{
  "dataset": "photos of plants, animals and fungi (iNaturalist)",
  "train_examples": 155796,
  "color_jitter": 0.4,
  "method": "simsiam",
  "kernel_size": 3,
  "projector_hidden": 1024,
  "optimizer": "adam_atan2",
  "beta2": 0.98,
  "grad_clip": 5.0,
  "warmup_steps": 2220
}
Rows from block 7 of a small self-supervised image encoder, named by matrix and row number. Rows with one number belong to one channel. Each number is 50 + 12 x the weight over its row's rms, rounded and kept within 0 to 99. All counts start at 0.
After each channel's rows are labels from the 100 images, of 14848, where the channel reaches its highest value: "strongest on" is what is common among them. Only what is clearly more common there than usual is listed. The data: photos of plants, animals and fungi (iNaturalist).
# convs0: expand pointwise conv (model.blocks.7.convs.0.weight, 288x48x1x1), inputs 0-47
# convs1: depthwise 3x3 conv (model.blocks.7.convs.1.weight, 288x1x3x3), a 3x3 kernel
# convs2: project pointwise conv (model.blocks.7.convs.2.weight, 48x288x1x1, transposed), outputs 0-47

convs0.59:48 45 57 32 49 59 32 53 30 69 72 47 54 57 69 51 57 68 64 43 43 63 52 48 49 52 50 60 38 47 58 49 36 30 53 59 45 63 75 54 52 54 13 49 53 66 59 49
convs1.59:48 51 50 45 30 41 33 30 40
convs2.59:43 63 39 68 52 47 54 46 80 41 46 40 53 62 37 35 50 30 44 54 52 66 36 44 57 23 41 30 45 62 71 42 52 60 42 60 66 61 42 49 33 50 33 39 47 35 54 54
strongest on: order Passeriformes

convs0.133:36 47 52 59 63 53 74 56 58 36 45 66 48 47 31 63 52 46 35 49 50 59 59 61 70 33 40 52 55 74 46 49 62 32 44 65 57 46 41 26 51 36 81 42 49 53 56 41
convs1.133:50 42 28 58 61 32 60 56 42
convs2.133:43 39 40 53 65 46 69 29 64 43 42 26 57 58 47 41 38 44 33 71 63 56 32 37 49 69 38 49 42 47 42 51 62 56 53 56 57 50 33 55 55 66 63 48 19 54 42 61
strongest on: order Anseriformes; family: Anatidae

convs0.257:52 53 53 50 57 56 30 49 50 45 40 52 41 58 62 45 42 49 41 61 50 42 48 46 65 82 44 46 22 40 44 26 56 43 29 45 58 31 62 40 37 46 52 65 62 40 72 29
convs1.257:51 35 40 30 53 65 39 64 57
convs2.257:51 51 75 45 39 48 38 69 62 48 47 59 57 60 57 48 48 51 56 49 36 50 48 54 74 53 51 42 33 51 45 19 52 49 22 63 58 38 74 51 32 44 44 44 60 58 53 24
strongest on: phylum Arthropoda; class Insecta

convs0.77:53 55 36 53 66 72 45 46 51 56 25 39 28 42 39 75 47 51 45 50 42 38 57 48 38 51 59 48 59 40 23 63 42 66 64 69 38 47 31 41 55 45 74 58 50 47 56 59
convs1.77:30 35 45 35 35 50 43 40 48
convs2.77:72 41 62 45 59 68 54 46 44 38 27 48 27 60 51 75 56 64 66 49 50 34 45 40 50 55 52 48 47 35 30 41 67 68 46 48 57 44 56 32 37 58 64 44 37 61 69 45
strongest on: order Accipitriformes

convs0.246:37 48 49 54 60 58 45 53 62 50 47 49 40 55 39 82 72 67 41 52 44 37 49 56 72 46 59 44 47 44 30 33 53 48 33 65 52 39 47 39 32 46 71 21 51 42 52 35
convs1.246:49 33 44 43 31 30 59 48 42
convs2.246:53 55 30 61 61 43 35 52 42 61 48 53 34 27 32 64 74 38 44 48 58 34 57 63 52 40 54 65 58 58 48 66 44 43 63 49 36 64 28 49 73 36 62 52 50 41 54 68
strongest on: class Aves; phylum Chordata

convs0.250:17 54 55 53 45 64 51 64 46 55 50 62 70 48 65 46 37 55 62 54 40 50 56 55 57 50 34 52 54 56 58 41 53 08 45 51 64 48 65 58 50 39 42 46 47 48 23 35
convs1.250:46 31 51 58 40 44 75 56 58
convs2.250:56 47 58 50 42 72 73 63 32 52 55 70 48 45 37 68 62 55 72 38 50 66 56 57 54 35 41 56 50 51 64 46 56 42 47 21 61 63 62 50 51 37 54 22 53 61 59 48
strongest on: phylum Chordata; class Aves; order Anseriformes; family: Anatidae

convs0.34:56 63 42 52 36 63 48 50 52 46 31 46 44 43 45 26 44 29 58 58 64 25 55 49 31 57 30 45 52 55 36 54 24 73 63 34 33 47 52 57 59 52 46 62 58 44 32 58
convs1.34:37 39 30 53 53 45 63 68 59
convs2.34:50 58 35 68 71 55 73 37 61 47 58 26 58 57 41 54 42 45 49 56 52 59 28 32 45 42 41 35 46 50 65 58 60 46 58 53 70 68 33 42 48 56 36 34 34 41 54 69
strongest on: phylum Chordata; class Aves

convs0.4:56 46 50 53 48 41 46 35 37 39 41 47 41 44 54 49 41 57 35 50 43 44 49 45 26 66 61 50 77 29 39 73 60 58 72 41 37 44 48 60 73 56 62 79 43 49 47 60
convs1.4:38 60 41 46 74 56 40 65 47
convs2.4:38 64 34 71 58 50 49 55 74 53 58 44 64 35 26 59 44 42 43 54 55 63 41 60 71 36 55 47 38 66 71 52 47 39 44 48 59 64 28 55 51 36 45 34 45 33 41 60
strongest on: order Lepidoptera

convs0.125:64 58 50 48 62 47 47 43 62 36 35 39 39 49 55 13 44 31 52 81 53 54 51 47 39 69 40 51 39 38 36 54 43 79 50 55 46 56 53 59 59 50 51 74 54 50 59 50
convs1.125:67 67 69 61 55 57 45 42 42
convs2.125:65 42 61 37 37 51 27 60 35 43 46 67 37 38 51 76 72 64 58 36 49 52 65 65 43 54 68 67 62 41 37 51 36 57 54 45 36 38 57 45 62 43 64 60 61 59 58 46
strongest on: phylum Arthropoda; class Insecta

convs0.199:32 31 74 43 54 69 38 41 47 26 50 54 49 63 62 52 48 72 33 60 30 42 40 46 72 51 48 53 53 37 49 47 67 36 45 54 55 33 61 68 45 57 54 44 42 64 66 40
convs1.199:50 51 35 55 60 52 65 74 61
convs2.199:47 41 49 50 66 51 54 23 47 45 47 25 56 70 56 41 35 48 55 56 58 48 29 22 43 64 36 43 51 51 46 57 73 53 61 51 58 51 42 50 56 72 50 59 20 59 48 59
strongest on: order Anseriformes; family: Anatidae

convs0.223:46 61 35 56 50 24 36 37 48 58 66 33 50 40 60 23 50 40 59 49 66 66 45 41 35 61 60 48 47 45 49 66 46 55 61 44 46 77 40 56 68 42 39 56 42 44 50 75
convs1.223:33 32 32 56 62 57 38 52 50
convs2.223:53 49 60 59 45 51 55 79 47 48 55 60 55 39 39 59 50 53 60 41 55 60 44 57 62 32 47 51 32 51 53 48 70 49 45 54 73 64 55 45 89 28 45 25 42 65 57 48
strongest on: order Anseriformes; family: Anatidae

convs0.44:46 43 46 60 37 39 47 47 50 23 62 67 48 48 51 55 70 61 28 38 53 61 41 57 65 50 48 43 56 37 89 48 66 39 42 21 62 52 46 54 46 46 39 47 55 39 43 55
convs1.44:70 48 71 57 39 57 56 41 62
convs2.44:69 38 65 41 42 60 76 47 38 35 40 51 48 65 61 75 55 60 63 36 49 70 46 36 48 51 55 48 57 44 49 38 66 66 48 39 59 43 65 37 35 65 66 40 44 68 56 39
strongest on: phylum Arthropoda; class Insecta

convs0.0:57 45 55 41 61 46 31 43 50 45 44 47 48 63 68 34 43 36 41 68 61 44 46 46 62 99 44 50 30 40 43 42 50 48 40 51 44 39 58 58 48 51 43 67 61 52 55 37
convs1.0:55 54 40 69 59 26 49 39 54
convs2.0:50 36 76 32 34 64 37 56 47 52 47 59 46 64 60 52 63 62 60 38 36 37 54 53 57 59 68 53 53 52 37 29 49 48 38 51 48 29 75 54 40 56 63 49 54 64 57 21
strongest on: phylum Arthropoda; class Insecta

convs0.181:56 51 46 51 57 58 31 43 54 57 28 41 37 80 56 38 73 57 66 64 48 50 45 42 59 80 59 43 30 26 30 34 51 59 42 55 52 45 49 52 47 52 61 57 52 49 58 39
convs1.181:44 44 33 36 43 34 44 45 31
convs2.181:48 70 33 62 55 57 62 61 51 51 56 60 39 25 30 61 63 42 45 47 57 31 63 65 37 31 52 44 60 56 57 64 35 43 59 36 51 62 37 47 57 33 50 38 71 35 49 67
strongest on: order Accipitriformes

convs0.244:57 52 42 61 39 42 51 48 37 32 57 64 44 43 49 54 65 59 32 43 47 67 47 53 50 51 54 46 58 37 85 54 56 45 47 12 55 60 41 62 50 50 21 55 59 34 45 58
convs1.244:55 68 56 61 68 61 57 65 56
convs2.244:42 55 66 50 35 45 75 57 36 52 57 64 48 54 38 73 51 37 60 26 73 64 66 51 48 34 46 58 62 65 58 50 55 46 60 34 56 44 66 44 59 44 66 26 56 61 44 45
strongest on: phylum Arthropoda; class Insecta

convs0.16:48 48 49 72 52 55 56 54 56 29 66 62 53 39 29 57 55 44 36 41 48 53 47 51 54 17 46 46 63 71 83 64 58 42 54 40 67 53 45 40 50 36 45 46 53 45 71 60
convs1.16:53 45 31 64 52 36 71 50 40
convs2.16:48 23 60 32 43 34 51 38 42 50 41 53 48 57 61 49 33 53 33 49 50 67 61 45 62 77 51 74 50 46 43 50 57 59 52 47 33 35 53 56 62 63 73 63 39 71 39 42
strongest on: phylum Arthropoda; order Coleoptera

convs0.232:54 49 44 59 29 44 45 45 43 32 57 64 37 46 48 55 62 60 28 39 50 53 43 56 60 54 57 45 61 27 70 52 58 49 49 07 55 56 41 65 44 54 28 45 59 37 43 60
convs1.232:57 53 62 61 56 64 69 58 68
convs2.232:50 43 67 45 48 70 65 50 56 45 55 43 55 71 64 69 50 61 72 50 42 54 37 37 54 49 44 38 36 51 49 31 68 57 37 57 65 49 70 41 32 60 55 23 39 62 53 38
strongest on: phylum Arthropoda; class Insecta

convs0.127:62 45 48 31 41 46 29 47 30 78 60 49 60 56 55 65 64 77 67 46 38 63 53 45 43 57 76 57 46 40 45 50 33 43 55 45 41 47 57 47 51 65 28 52 54 55 34 54
convs1.127:60 57 55 50 47 40 34 34 28
convs2.127:52 71 42 76 58 49 43 56 65 39 46 44 53 45 24 51 41 41 52 59 43 37 50 54 64 28 49 42 42 58 64 45 45 61 37 61 56 68 41 38 33 36 32 35 55 27 65 50
strongest on: phylum Chordata; class Aves; order Passeriformes

convs0.265:27 48 50 62 58 60 46 58 70 28 45 59 40 48 40 58 57 53 42 52 46 42 48 60 81 36 42 46 48 53 48 39 56 46 34 63 59 46 37 40 37 27 70 19 47 47 59 44
convs1.265:54 52 53 52 82 58 51 61 54
convs2.265:51 64 63 50 25 57 43 54 40 53 52 69 53 57 53 55 46 51 55 34 50 51 69 23 41 46 68 24 60 46 58 65 64 49 70 39 56 55 67 55 45 53 22 44 63 59 47 60
strongest on: phylum Chordata; class Aves

convs0.184:49 59 49 55 70 57 57 45 67 43 29 25 50 62 50 37 43 35 60 80 59 54 26 37 51 60 33 42 28 57 50 44 65 50 53 58 62 58 51 48 51 53 56 50 21 52 54 51
convs1.184:70 54 61 67 57 64 60 57 59
convs2.184:59 56 45 66 69 54 50 54 56 32 49 32 54 55 36 70 64 70 66 60 37 33 26 42 51 32 53 43 44 40 58 47 57 57 44 52 67 58 45 37 35 45 29 33 42 39 67 55
strongest on: order Anseriformes; family: Anatidae

convs0.88:27 52 46 67 59 56 51 56 65 31 52 57 38 48 37 63 54 57 49 44 48 43 47 59 67 28 42 43 51 59 46 43 60 46 40 66 63 49 35 36 39 29 69 15 46 46 66 47
convs1.88:57 56 57 57 72 64 58 66 62
convs2.88:55 68 59 49 30 56 39 52 37 52 50 67 42 58 49 53 56 48 52 42 48 50 65 24 37 44 74 18 67 47 57 66 62 48 63 37 49 51 66 50 44 51 26 50 70 54 50 61
strongest on: order Anseriformes; family: Anatidae

convs0.61:42 43 49 56 69 31 56 48 45 53 48 47 53 54 36 72 63 61 63 45 52 51 52 51 80 46 48 51 43 56 38 43 52 42 41 73 57 37 39 20 45 44 78 26 43 46 61 44
convs1.61:65 58 61 49 53 47 67 67 67
convs2.61:41 63 49 51 34 41 55 55 38 69 80 62 54 49 49 42 53 41 45 30 60 50 60 50 45 40 54 48 56 68 72 63 55 27 61 23 52 59 51 65 53 45 24 45 58 50 42 62
strongest on: order Anseriformes; family: Anatidae

convs0.8:61 60 46 53 58 30 39 64 45 29 54 46 51 48 42 50 81 38 61 56 63 68 39 49 60 44 24 46 32 65 68 43 36 47 39 44 57 63 54 24 55 41 33 54 53 46 46 50
convs1.8:34 40 32 55 45 50 63 60 69
convs2.8:56 38 51 46 58 48 72 29 25 54 55 41 41 61 56 52 54 46 58 49 70 63 50 26 30 59 51 59 60 52 54 62 75 46 70 36 52 54 49 54 62 67 59 59 34 66 61 60
strongest on: order Lepidoptera

convs0.144:26 68 46 53 49 65 45 52 52 55 51 30 70 53 64 29 14 64 66 60 49 47 36 48 56 55 40 44 39 57 50 45 47 38 44 62 61 60 53 72 48 48 40 42 45 46 27 56
convs1.144:32 39 51 30 53 68 53 56 58
convs2.144:48 69 38 69 48 57 16 63 56 53 53 61 49 28 29 61 59 55 62 49 46 55 55 58 60 38 67 60 39 49 54 55 45 53 57 43 49 75 36 53 73 28 40 44 49 50 49 64
strongest on: class: Aves; order Charadriiformes; order Anseriformes; family: Anatidae

convs0.25:48 57 48 57 64 44 49 72 46 39 55 56 52 45 39 68 75 42 49 53 47 69 46 64 68 35 33 41 39 71 72 41 49 41 27 59 67 57 51 26 45 35 46 55 56 42 41 44
convs1.25:38 36 31 57 42 52 63 61 63
convs2.25:66 37 51 39 61 54 71 33 26 47 47 46 38 61 50 59 59 54 69 57 60 74 51 30 30 58 52 57 60 51 52 58 70 55 67 35 51 54 53 48 58 64 60 55 35 62 74 56
strongest on: order Lepidoptera

convs0.118:57 50 41 61 32 36 48 38 45 41 65 56 45 44 46 54 53 54 30 38 48 57 39 48 55 50 61 38 63 28 74 56 56 47 51 10 58 58 40 63 50 52 27 52 56 34 38 63
convs1.118:53 52 48 59 55 53 72 68 69
convs2.118:49 49 62 49 54 69 48 48 61 46 51 41 54 68 59 67 47 61 77 56 36 37 34 39 59 52 35 34 35 50 40 32 64 58 36 65 68 47 60 44 28 58 46 25 43 52 57 38
strongest on: phylum Arthropoda

convs0.203:59 55 44 48 60 45 32 46 50 32 45 45 28 42 53 44 51 47 47 64 42 38 46 54 14 55 48 50 58 15 43 79 47 67 58 55 43 67 47 62 56 52 48 67 52 51 56 60
convs1.203:43 53 45 52 81 56 40 47 40
convs2.203:37 59 39 53 41 37 29 61 59 54 62 64 58 27 36 56 46 40 38 33 52 42 65 72 54 38 52 61 64 59 52 59 32 37 54 56 37 55 38 55 62 29 50 42 62 38 26 60
strongest on: order Passeriformes

convs0.117:45 51 63 55 49 53 39 47 47 65 60 35 60 60 81 46 46 71 62 41 48 56 41 40 65 66 72 38 42 39 36 33 59 33 39 67 59 33 60 58 44 38 36 54 41 47 62 39
convs1.117:56 58 58 48 56 37 31 35 32
convs2.117:55 50 47 49 32 49 78 70 41 55 55 66 44 25 30 56 50 44 43 32 61 59 60 57 40 26 67 62 53 49 54 54 45 53 58 34 50 61 52 56 72 34 66 29 49 47 52 50
strongest on: class: Aves; order Charadriiformes; order Anseriformes; family: Anatidae

convs0.87:56 54 48 46 49 66 58 56 38 68 71 38 66 47 46 49 48 64 77 37 50 70 54 48 40 30 53 59 55 68 54 66 44 41 64 63 46 65 55 61 63 62 28 33 36 61 58 62
convs1.87:43 50 53 50 56 48 41 32 22
convs2.87:53 50 50 59 41 28 64 51 75 32 33 52 53 39 40 36 30 33 25 52 44 57 47 56 60 44 42 58 57 47 59 55 41 71 57 41 41 57 44 49 70 38 42 77 45 47 32 53
strongest on: order Passeriformes

convs0.251:55 44 50 53 68 52 20 37 60 42 51 33 56 58 55 58 49 56 36 72 45 44 42 38 39 63 73 45 45 25 40 50 64 76 48 62 49 56 47 53 49 55 64 72 37 58 64 55
convs1.251:28 52 33 50 60 51 35 51 36
convs2.251:73 48 51 50 58 69 47 47 51 34 27 50 31 55 48 77 57 66 60 59 42 27 49 47 45 48 54 48 50 27 29 50 50 75 52 60 50 48 50 30 45 51 63 47 51 49 74 47
strongest on: class Aves; order Accipitriformes

convs0.3:84 47 55 52 54 60 59 42 52 54 35 24 39 82 52 51 62 52 52 57 32 67 37 32 40 59 64 42 42 43 46 44 59 62 51 37 50 58 54 46 45 67 50 58 32 51 64 46
convs1.3:33 64 39 48 63 46 43 68 39
convs2.3:40 54 41 66 61 51 73 42 52 59 60 35 60 60 34 51 61 41 61 48 56 73 28 34 50 37 47 36 46 65 72 52 65 30 50 35 69 60 39 50 46 51 44 33 32 46 47 57
strongest on: order Anseriformes; family: Anatidae

convs0.259:56 49 44 54 64 35 27 26 46 52 55 21 56 53 66 39 50 52 57 59 62 55 32 30 43 70 64 41 38 37 48 54 62 48 46 43 55 65 46 61 58 57 44 69 31 51 62 68
convs1.259:71 37 49 37 40 57 59 34 56
convs2.259:39 40 63 48 25 42 54 47 36 63 55 59 62 49 56 41 24 40 62 26 64 41 65 41 45 62 75 60 53 58 47 46 65 45 60 41 51 52 57 69 61 58 49 49 48 73 31 58
strongest on: order Anseriformes; family: Anatidae

convs0.124:52 64 49 50 49 63 37 59 72 31 18 48 41 45 46 27 48 26 38 78 51 51 52 54 53 55 40 47 37 52 52 40 40 67 42 59 56 59 57 68 44 47 47 75 56 43 56 48
convs1.124:37 58 32 70 60 55 47 61 41
convs2.124:39 49 68 37 36 51 50 52 32 72 65 59 69 63 76 50 41 48 70 38 56 36 56 42 51 65 52 52 51 64 48 45 64 25 49 48 54 38 71 66 46 58 55 43 50 68 35 46
strongest on: phylum Arthropoda; class Insecta

convs0.210:33 36 54 57 27 43 57 41 46 38 79 66 49 56 54 61 60 52 23 23 52 43 37 44 55 44 53 44 71 52 69 45 62 41 51 22 56 40 47 48 43 54 55 34 54 48 48 52
convs1.210:75 53 51 68 55 50 67 54 50
convs2.210:50 33 64 31 33 36 55 50 42 49 40 61 59 61 55 56 42 56 20 39 50 82 59 47 60 62 63 60 59 48 46 38 57 58 45 50 45 30 63 49 62 57 71 53 52 64 33 34
strongest on: order Anseriformes; family: Anatidae

convs0.149:46 39 67 45 47 69 34 48 58 42 44 48 44 68 63 34 42 66 35 62 28 28 39 48 53 58 60 49 47 34 43 35 54 59 44 53 49 30 68 60 32 54 47 57 56 58 69 24
convs1.149:49 60 47 42 76 61 34 43 45
convs2.149:52 45 54 46 66 69 45 37 49 51 41 29 48 73 60 45 57 58 70 64 45 27 27 28 53 63 44 39 42 50 34 41 65 51 44 59 59 39 57 45 39 69 57 53 29 56 62 41
strongest on: phylum Arthropoda

convs0.109:76 49 57 45 58 46 41 46 59 39 30 43 35 60 58 40 52 22 60 72 70 61 48 43 51 68 39 50 28 40 46 42 55 74 48 56 50 42 56 35 49 52 51 72 49 51 69 44
convs1.109:38 31 38 50 50 52 63 62 68
convs2.109:67 39 52 41 66 53 48 35 39 33 38 36 47 58 61 49 56 67 53 74 39 48 42 33 42 69 47 51 51 31 37 59 55 71 58 73 45 41 50 42 56 64 48 76 40 55 67 47
strongest on: phylum Arthropoda; class Insecta

convs0.154:25 52 46 69 52 66 48 60 73 24 48 63 44 43 36 51 55 52 37 56 44 45 54 62 82 39 38 47 53 56 54 42 56 44 35 55 66 49 42 55 37 28 64 29 49 44 54 45
convs1.154:48 46 43 49 83 60 50 54 52
convs2.154:53 62 61 46 36 56 51 50 31 55 49 67 49 60 56 52 49 53 57 43 55 48 73 22 34 51 71 19 70 49 50 68 66 49 74 45 53 48 65 52 48 56 38 51 64 63 50 61
strongest on: phylum Chordata; class Aves; order Anseriformes; family: Anatidae

convs0.107:51 53 45 58 51 18 51 45 35 39 63 64 54 37 31 35 68 43 52 43 67 52 48 59 54 44 31 46 58 64 58 55 51 35 49 45 52 50 36 17 69 37 50 51 56 43 73 60
convs1.107:64 40 59 68 46 62 64 61 62
convs2.107:39 45 62 47 42 47 57 43 43 65 59 40 67 68 70 28 51 48 50 44 54 42 45 21 54 65 63 50 39 57 59 56 78 42 60 39 58 46 61 73 47 67 37 49 33 64 42 55
strongest on: order Lepidoptera

convs0.46:49 46 47 43 56 29 13 39 34 54 56 49 57 44 68 47 42 58 56 51 62 63 51 49 54 83 64 48 41 27 37 52 44 45 45 57 38 41 53 66 68 48 44 69 65 50 52 47
convs1.46:57 54 37 28 37 67 59 47 43
convs2.46:38 32 65 31 36 41 48 59 43 54 42 63 43 48 53 28 75 53 30 53 43 48 61 70 53 65 58 71 52 49 50 34 38 54 53 43 34 43 60 67 64 44 50 64 57 52 34 32
strongest on: phylum Chordata; class Aves; order Passeriformes

convs0.218:32 42 71 26 51 50 28 50 55 47 52 56 61 44 58 19 45 47 71 61 57 49 57 58 52 55 36 64 51 47 37 50 44 42 46 71 42 44 69 73 57 47 54 57 56 73 54 37
convs1.218:62 34 58 38 39 43 59 36 64
convs2.218:41 61 42 59 47 34 63 52 40 71 69 54 62 42 45 40 48 32 39 37 52 69 57 51 48 44 52 48 57 67 79 61 46 25 55 22 47 57 45 62 53 45 33 48 59 38 35 61
strongest on: phylum Chordata; class Aves; order Accipitriformes

convs0.9:60 48 44 56 37 47 48 50 47 33 60 61 43 44 48 63 75 59 26 43 35 58 39 52 50 46 64 42 59 32 75 52 51 54 48 20 51 58 44 52 46 51 17 50 61 36 64 61
convs1.9:42 37 32 50 48 43 30 41 36
convs2.9:59 50 29 58 61 54 54 28 47 43 37 31 48 48 39 39 44 48 39 64 51 40 43 36 35 52 53 48 63 39 49 72 51 62 66 36 43 58 23 43 67 63 46 68 33 39 57 71
strongest on: order Accipitriformes

convs0.60:53 46 36 47 53 59 33 32 41 59 33 53 29 51 52 62 66 49 49 59 48 30 55 48 56 72 57 49 54 04 30 54 37 49 56 45 39 40 42 43 60 57 58 55 60 47 41 53
convs1.60:50 55 53 45 52 48 33 22 39
convs2.60:69 53 44 46 48 69 44 54 26 51 51 63 39 38 45 67 70 65 63 45 43 28 71 55 31 47 65 58 67 39 37 71 39 53 66 42 41 48 51 41 58 44 50 56 68 50 58 61
strongest on: phylum Chordata; class Aves