{"model": "self-supervised image encoder", "dataset": "photos of plants, animals and fungi (iNaturalist)", "train_examples": 155796, "image_size": 32, "crop_scale_min": 0.3, "horizontal_flip": true, "color_jitter": 0.4, "cutout": 0.4, "method": "simsiam", "arch": "mobilenet_v2", "norm": "batchnorm", "activation": "silu", "channel_attention": "se", "depths": [2, 2, 4, 2], "kernel_size": 3, "stem": "single", "expansion": 6, "widths": [16, 24, 48, 80], "projector_hidden": 1024, "projector_out": 256, "projector_hidden_layers": 2, "init": "xavier_uniform", "residual_init": "none", "optimizer": "adam_atan2", "lr": 0.003, "beta1": 0.85, "beta2": 0.98, "grad_clip": 5.0, "steps": 11100, "batch_size": 256, "epochs": 18.2, "lr_schedule": "step", "warmup_steps": 2220, "weight_decay": 0.08}
Rows from block 6 of a small self-supervised image encoder, named by matrix and row number. Rows with one number belong to one channel. Each number is 128 + 32 x the weight over its row's rms, rounded and kept within 0 to 255. All counts start at 0. Numbers have three digits each. After the name is the row's rms in percent of the matrix's.
Before each channel's rows are labels from the 100 images, of 14848, where the channel reaches its highest value: "responds to" is what is common among them; "patch colour" is the nearest of a few named colours to the mean colour under the peak. Only what is clearly more common there than usual is listed. The data: photos of plants, animals and fungi (iNaturalist). In brackets: how many of the 100.
# convs0: expand pointwise conv (model.blocks.6.convs.0.weight, 288x48x1x1), inputs 0-47
# convs1: depthwise 3x3 conv (model.blocks.6.convs.1.weight, 288x1x3x3), a 3x3 kernel
# convs2: project pointwise conv (model.blocks.6.convs.2.weight, 48x288x1x1, transposed), outputs 0-47

responds to: phylum Chordata (99); class Aves (98); order Accipitriformes (40); family: Accipitridae (30)
patch colour: white (38)
convs0.182 112:211152101129179097091107122097094104111139103125198115088227140167122130132177144132078111118134116128125129114179110094170146120147114109129151
convs1.182 088:120090095098101088105082101
convs2.182 149:123145105139112102160126135094103151116060077131123085074109159133194160109115125164196148129178125145181109081131095122185109168124135120092174

responds to: phylum Chordata (92); class Aves (89); order Accipitriformes (28)
patch colour: white (43)
convs0.198 101:090119122120069122119127110133140146167114154091117178151056129133166125063130134149200074116161108145181129066121127161181119133150145153078129
convs1.198 097:155101076134112141133174177
convs2.198 082:114132131140116188106142195116143098124169128111188135166166097071087113171135084084083144098075144124090136164135125142062156111088105125158110

responds to: class: Aves (87); order Charadriiformes (30); order Anseriformes (27); family: Anatidae (27)
patch colour: grey (76)
convs0.35 094:108122098135116220138125117107067099115151128106145135157172110093117102112148055134129098199107145068156078146139145135100176109138090115086120
convs1.35 099:141102134214128127144108110
convs2.35 108:078154178097070136129160138137152127201109132092062135108112121156141144172110131161149167138138139091142158140136167185139156104116097169051154

responds to: class Aves (90)
patch colour: cyan (38)
convs0.53 098:093116115116114120045089104165205122167094171097089161147126196119114127143154149143117111170128082132126126110097152140147120069177169133150159
convs1.53 089:116152127164184174121163152
convs2.53 111:139191192089111167143190118123128100122108096142144143120120088117127178140108133142182145122171106110165154135165182125136174107114066171101190

responds to: phylum Arthropoda (62)
patch colour: black (29)
convs0.138 093:161148165125140124136168128116082151115135108098192068119197128178143162190148108128070173136081149102068148162138168132140107147144134115155088
convs1.138 099:080143154104124154164103074
convs2.138 093:100134154127111188124175170142114142092146127191150159099113062052115146149122163100135114119071130135080136128090148150054125137098141123125071

responds to: order Anseriformes (29); family: Anatidae (29)
patch colour: grey (77)
convs0.105 109:114129085200180145127105114112140105148104089197081178123128124131118128099104147123151128131184148110162144143159030143141121152108095113117189
convs1.105 103:118114113139141128175192174
convs2.105 090:097157080162122140116168133164131167088065106167164060087098110084158171133075114123137173128150097124139153118140104117142080149086183086122139

responds to: phylum Chordata (93); class Aves (92)
patch colour: cyan (34)
convs0.224 091:156144140116134063085097123190199097076127152123126090147087201047102120125154126123086117111125144159107146125125137136135118109101120148195146
convs1.224 100:126174156059106127147100124
convs2.224 098:114159160096054106137163116168155119159096135098095122140099141168153168115104130183173180147157106109159129108167170180160141107115092162072170

responds to: class Aves (100); phylum Chordata (100); order Accipitriformes (26)
patch colour: cyan (32)
convs0.241 112:146173108176158149119139244084104090112137081148165108110170138145105132155122106085099171128108147113115160176171114126123114144073100108151138
convs1.241 106:124095120098079097118079093
convs2.241 091:147163145112094182158156163170102127134071084123075101100125069102192169118132175152149155074146086129155138065111153152155143141116127125096147

responds to: order Passeriformes (51)
patch colour: cyan (26)
convs0.254 103:157104156140127128216124160030104138120152111155118114022122070175121106141110128125155140123136182141137108134120112149126151148092112128126114
convs1.254 108:106105111112062088116089119
convs2.254 123:145143180094119197108124123160140069180137137109113144148122093117129127135139141143129136090154125096158183129138186179153223095122076166122147

responds to: class Aves (90); order Passeriformes (54)
patch colour: cyan (38); white (35)
convs0.16 096:075125108110099165088132060205143143112110165119094109142120120037128118089133126142131105169123091106147083127102173144125139083193157114126128
convs1.16 105:108145119158203132148166123
convs2.16 125:126170211075101143133170115132125098139093125131128136126121103117142180141137133160161133115171109107159156123149194145151195117119076193097186

responds to: phylum Arthropoda (77); class Insecta (72)
patch colour: brown (52)
convs0.108 108:177135121120135177064145144094085144121124118128159101111209105145146138155144122121100134142115081144098135112116142105131122085161183115243123
convs1.108 103:122135106151204144092127101
convs2.108 126:124119134138129126112095116145192083195185157078091141131147118144061072121141127094094132157121168106121124186138139158118158052145090139162122

responds to: order Accipitriformes (25)
patch colour: white (25)
convs0.74 108:202145118122174110124119138087084101091148102104208089088224127175122128128174138130072120127121140136115130136186126115155147118151100122143138
convs1.74 100:131094096083073090123111115
convs2.74 103:143154091147103107167111139071108126116070085123125092065115151157166134100112148149184136135182140154187081089135093143173122156135115108087186

responds to: phylum Chordata (95); class Aves (94); order Anseriformes (35); family: Anatidae (35)
patch colour: grey (77)
convs0.40 110:056119131163119167140127135134146129147133134196136177129083111093109135137073145097161140117103150099110147141108116143080125158002116129118109
convs1.40 097:187103089186117124133134126
convs2.40 100:139156066165163121120144119148102138063086089202170112170118123121127158089103112113120109120149079144133158128162067058136102126110149077098152

responds to: order Anseriformes (30); family: Anatidae (30)
patch colour: grey (75)
convs0.146 107:094099120146112113174128123112184138168142126165161141155090158119105122172037110101132163142102137110118127159100123089115123120006124128117129
convs1.146 095:203136128131100143131107174
convs2.146 086:141100100155161115148095109108131125076140095218209167148102119114095094110115129142160104127165153122153116131127088032130142146105092130149155

responds to: phylum Chordata (92); class Aves (89); order Anseriformes (34); family: Anatidae (34)
patch colour: grey (79)
convs0.90 105:117144110131187155161126174102085070094148134065177070146187129120104112126162049125100154126129158130144140140169127164153131140129068140161132
convs1.90 106:125129141167128144209128154
convs2.90 096:061110141122102054124150145110157182142114143067107103066088164121159172179113104158151172164133123094122150128109115180154083145133155155116109

responds to: phylum Arthropoda (61); order Lepidoptera (40)
patch colour: brown (60)
convs0.210 100:117153104139136045049123131099218152133085124095156144178111174145139153168138112118116141123144105141113172120153120130149086100119166120190145
convs1.210 100:142180126155189166128149125
convs2.210 125:108192125155116121179172157107141104154102065129144109119133125171110163139049111110138199159139116119123135165200122107115127104085098109092176

responds to: phylum Tracheophyta (26); kingdom Plantae (26)
patch colour: white (49)
convs0.126 101:109080172089072120097120090107161144099151192088143170096094103087146107087163173156158072107130131152146090095117147156131156137163130192127115
convs1.126 085:088095094171173160107131118
convs2.126 078:133191104181133173097146161051127103085093073120129134126131129093098143104091120080162111134145103132145077150188095114101101108108137069113164

responds to: class Aves (87); order Passeriformes (50)
patch colour: cyan (27); white (27)
convs0.253 095:044125104118104177080120075101117146173096135136096200131136116113124122140157114140156108137124083043134098134108148107124162094187130113085148
convs1.253 102:130062105163126098141171143
convs2.253 113:133173162087098163136181090171150103158093124128095147147117101137133174109116155142153132114155087079152166129178175162147159040113115160091160

responds to: phylum Chordata (97); class Aves (96); order Accipitriformes (28)
patch colour: white (25)
convs0.55 096:124122158126122098150129115130102167075130129131104190089078079099181146125138165146147129039119125136122144098114141121114125232118149135168084
convs1.55 094:155158122180158088142104088
convs2.55 087:171119137086136126131156120140080178087088126173154101141148144174188175081129125164145089109147062180138150062125133096147107118165175137114115

responds to: phylum Tracheophyta (27); kingdom Plantae (27)
patch colour: white (45)
convs0.130 102:118105161102078120096117089112128141090139154101140163084093111104135114095184178144165016100106120144142101101092160163127168144168133145104109
convs1.130 089:089114104155187163109134095
convs2.130 089:141195100159109170132166156094142100100077060144155141137137140149123154094083153081166125152153090168147110151187105112119089096106137071147164

responds to: class Aves (90)
patch colour: cyan (40); white (31)
convs0.200 102:107106124060114138100101115102139131126092187079127096135147174102134118081149090174135066158159120156155126102148141164164135104215141179132157
convs1.200 114:102126105118208107126125097
convs2.200 124:096155170087091135143152112123150117127085116143128118126106137112161165113113110190178134137195130110179154113177169152166168115117078200089177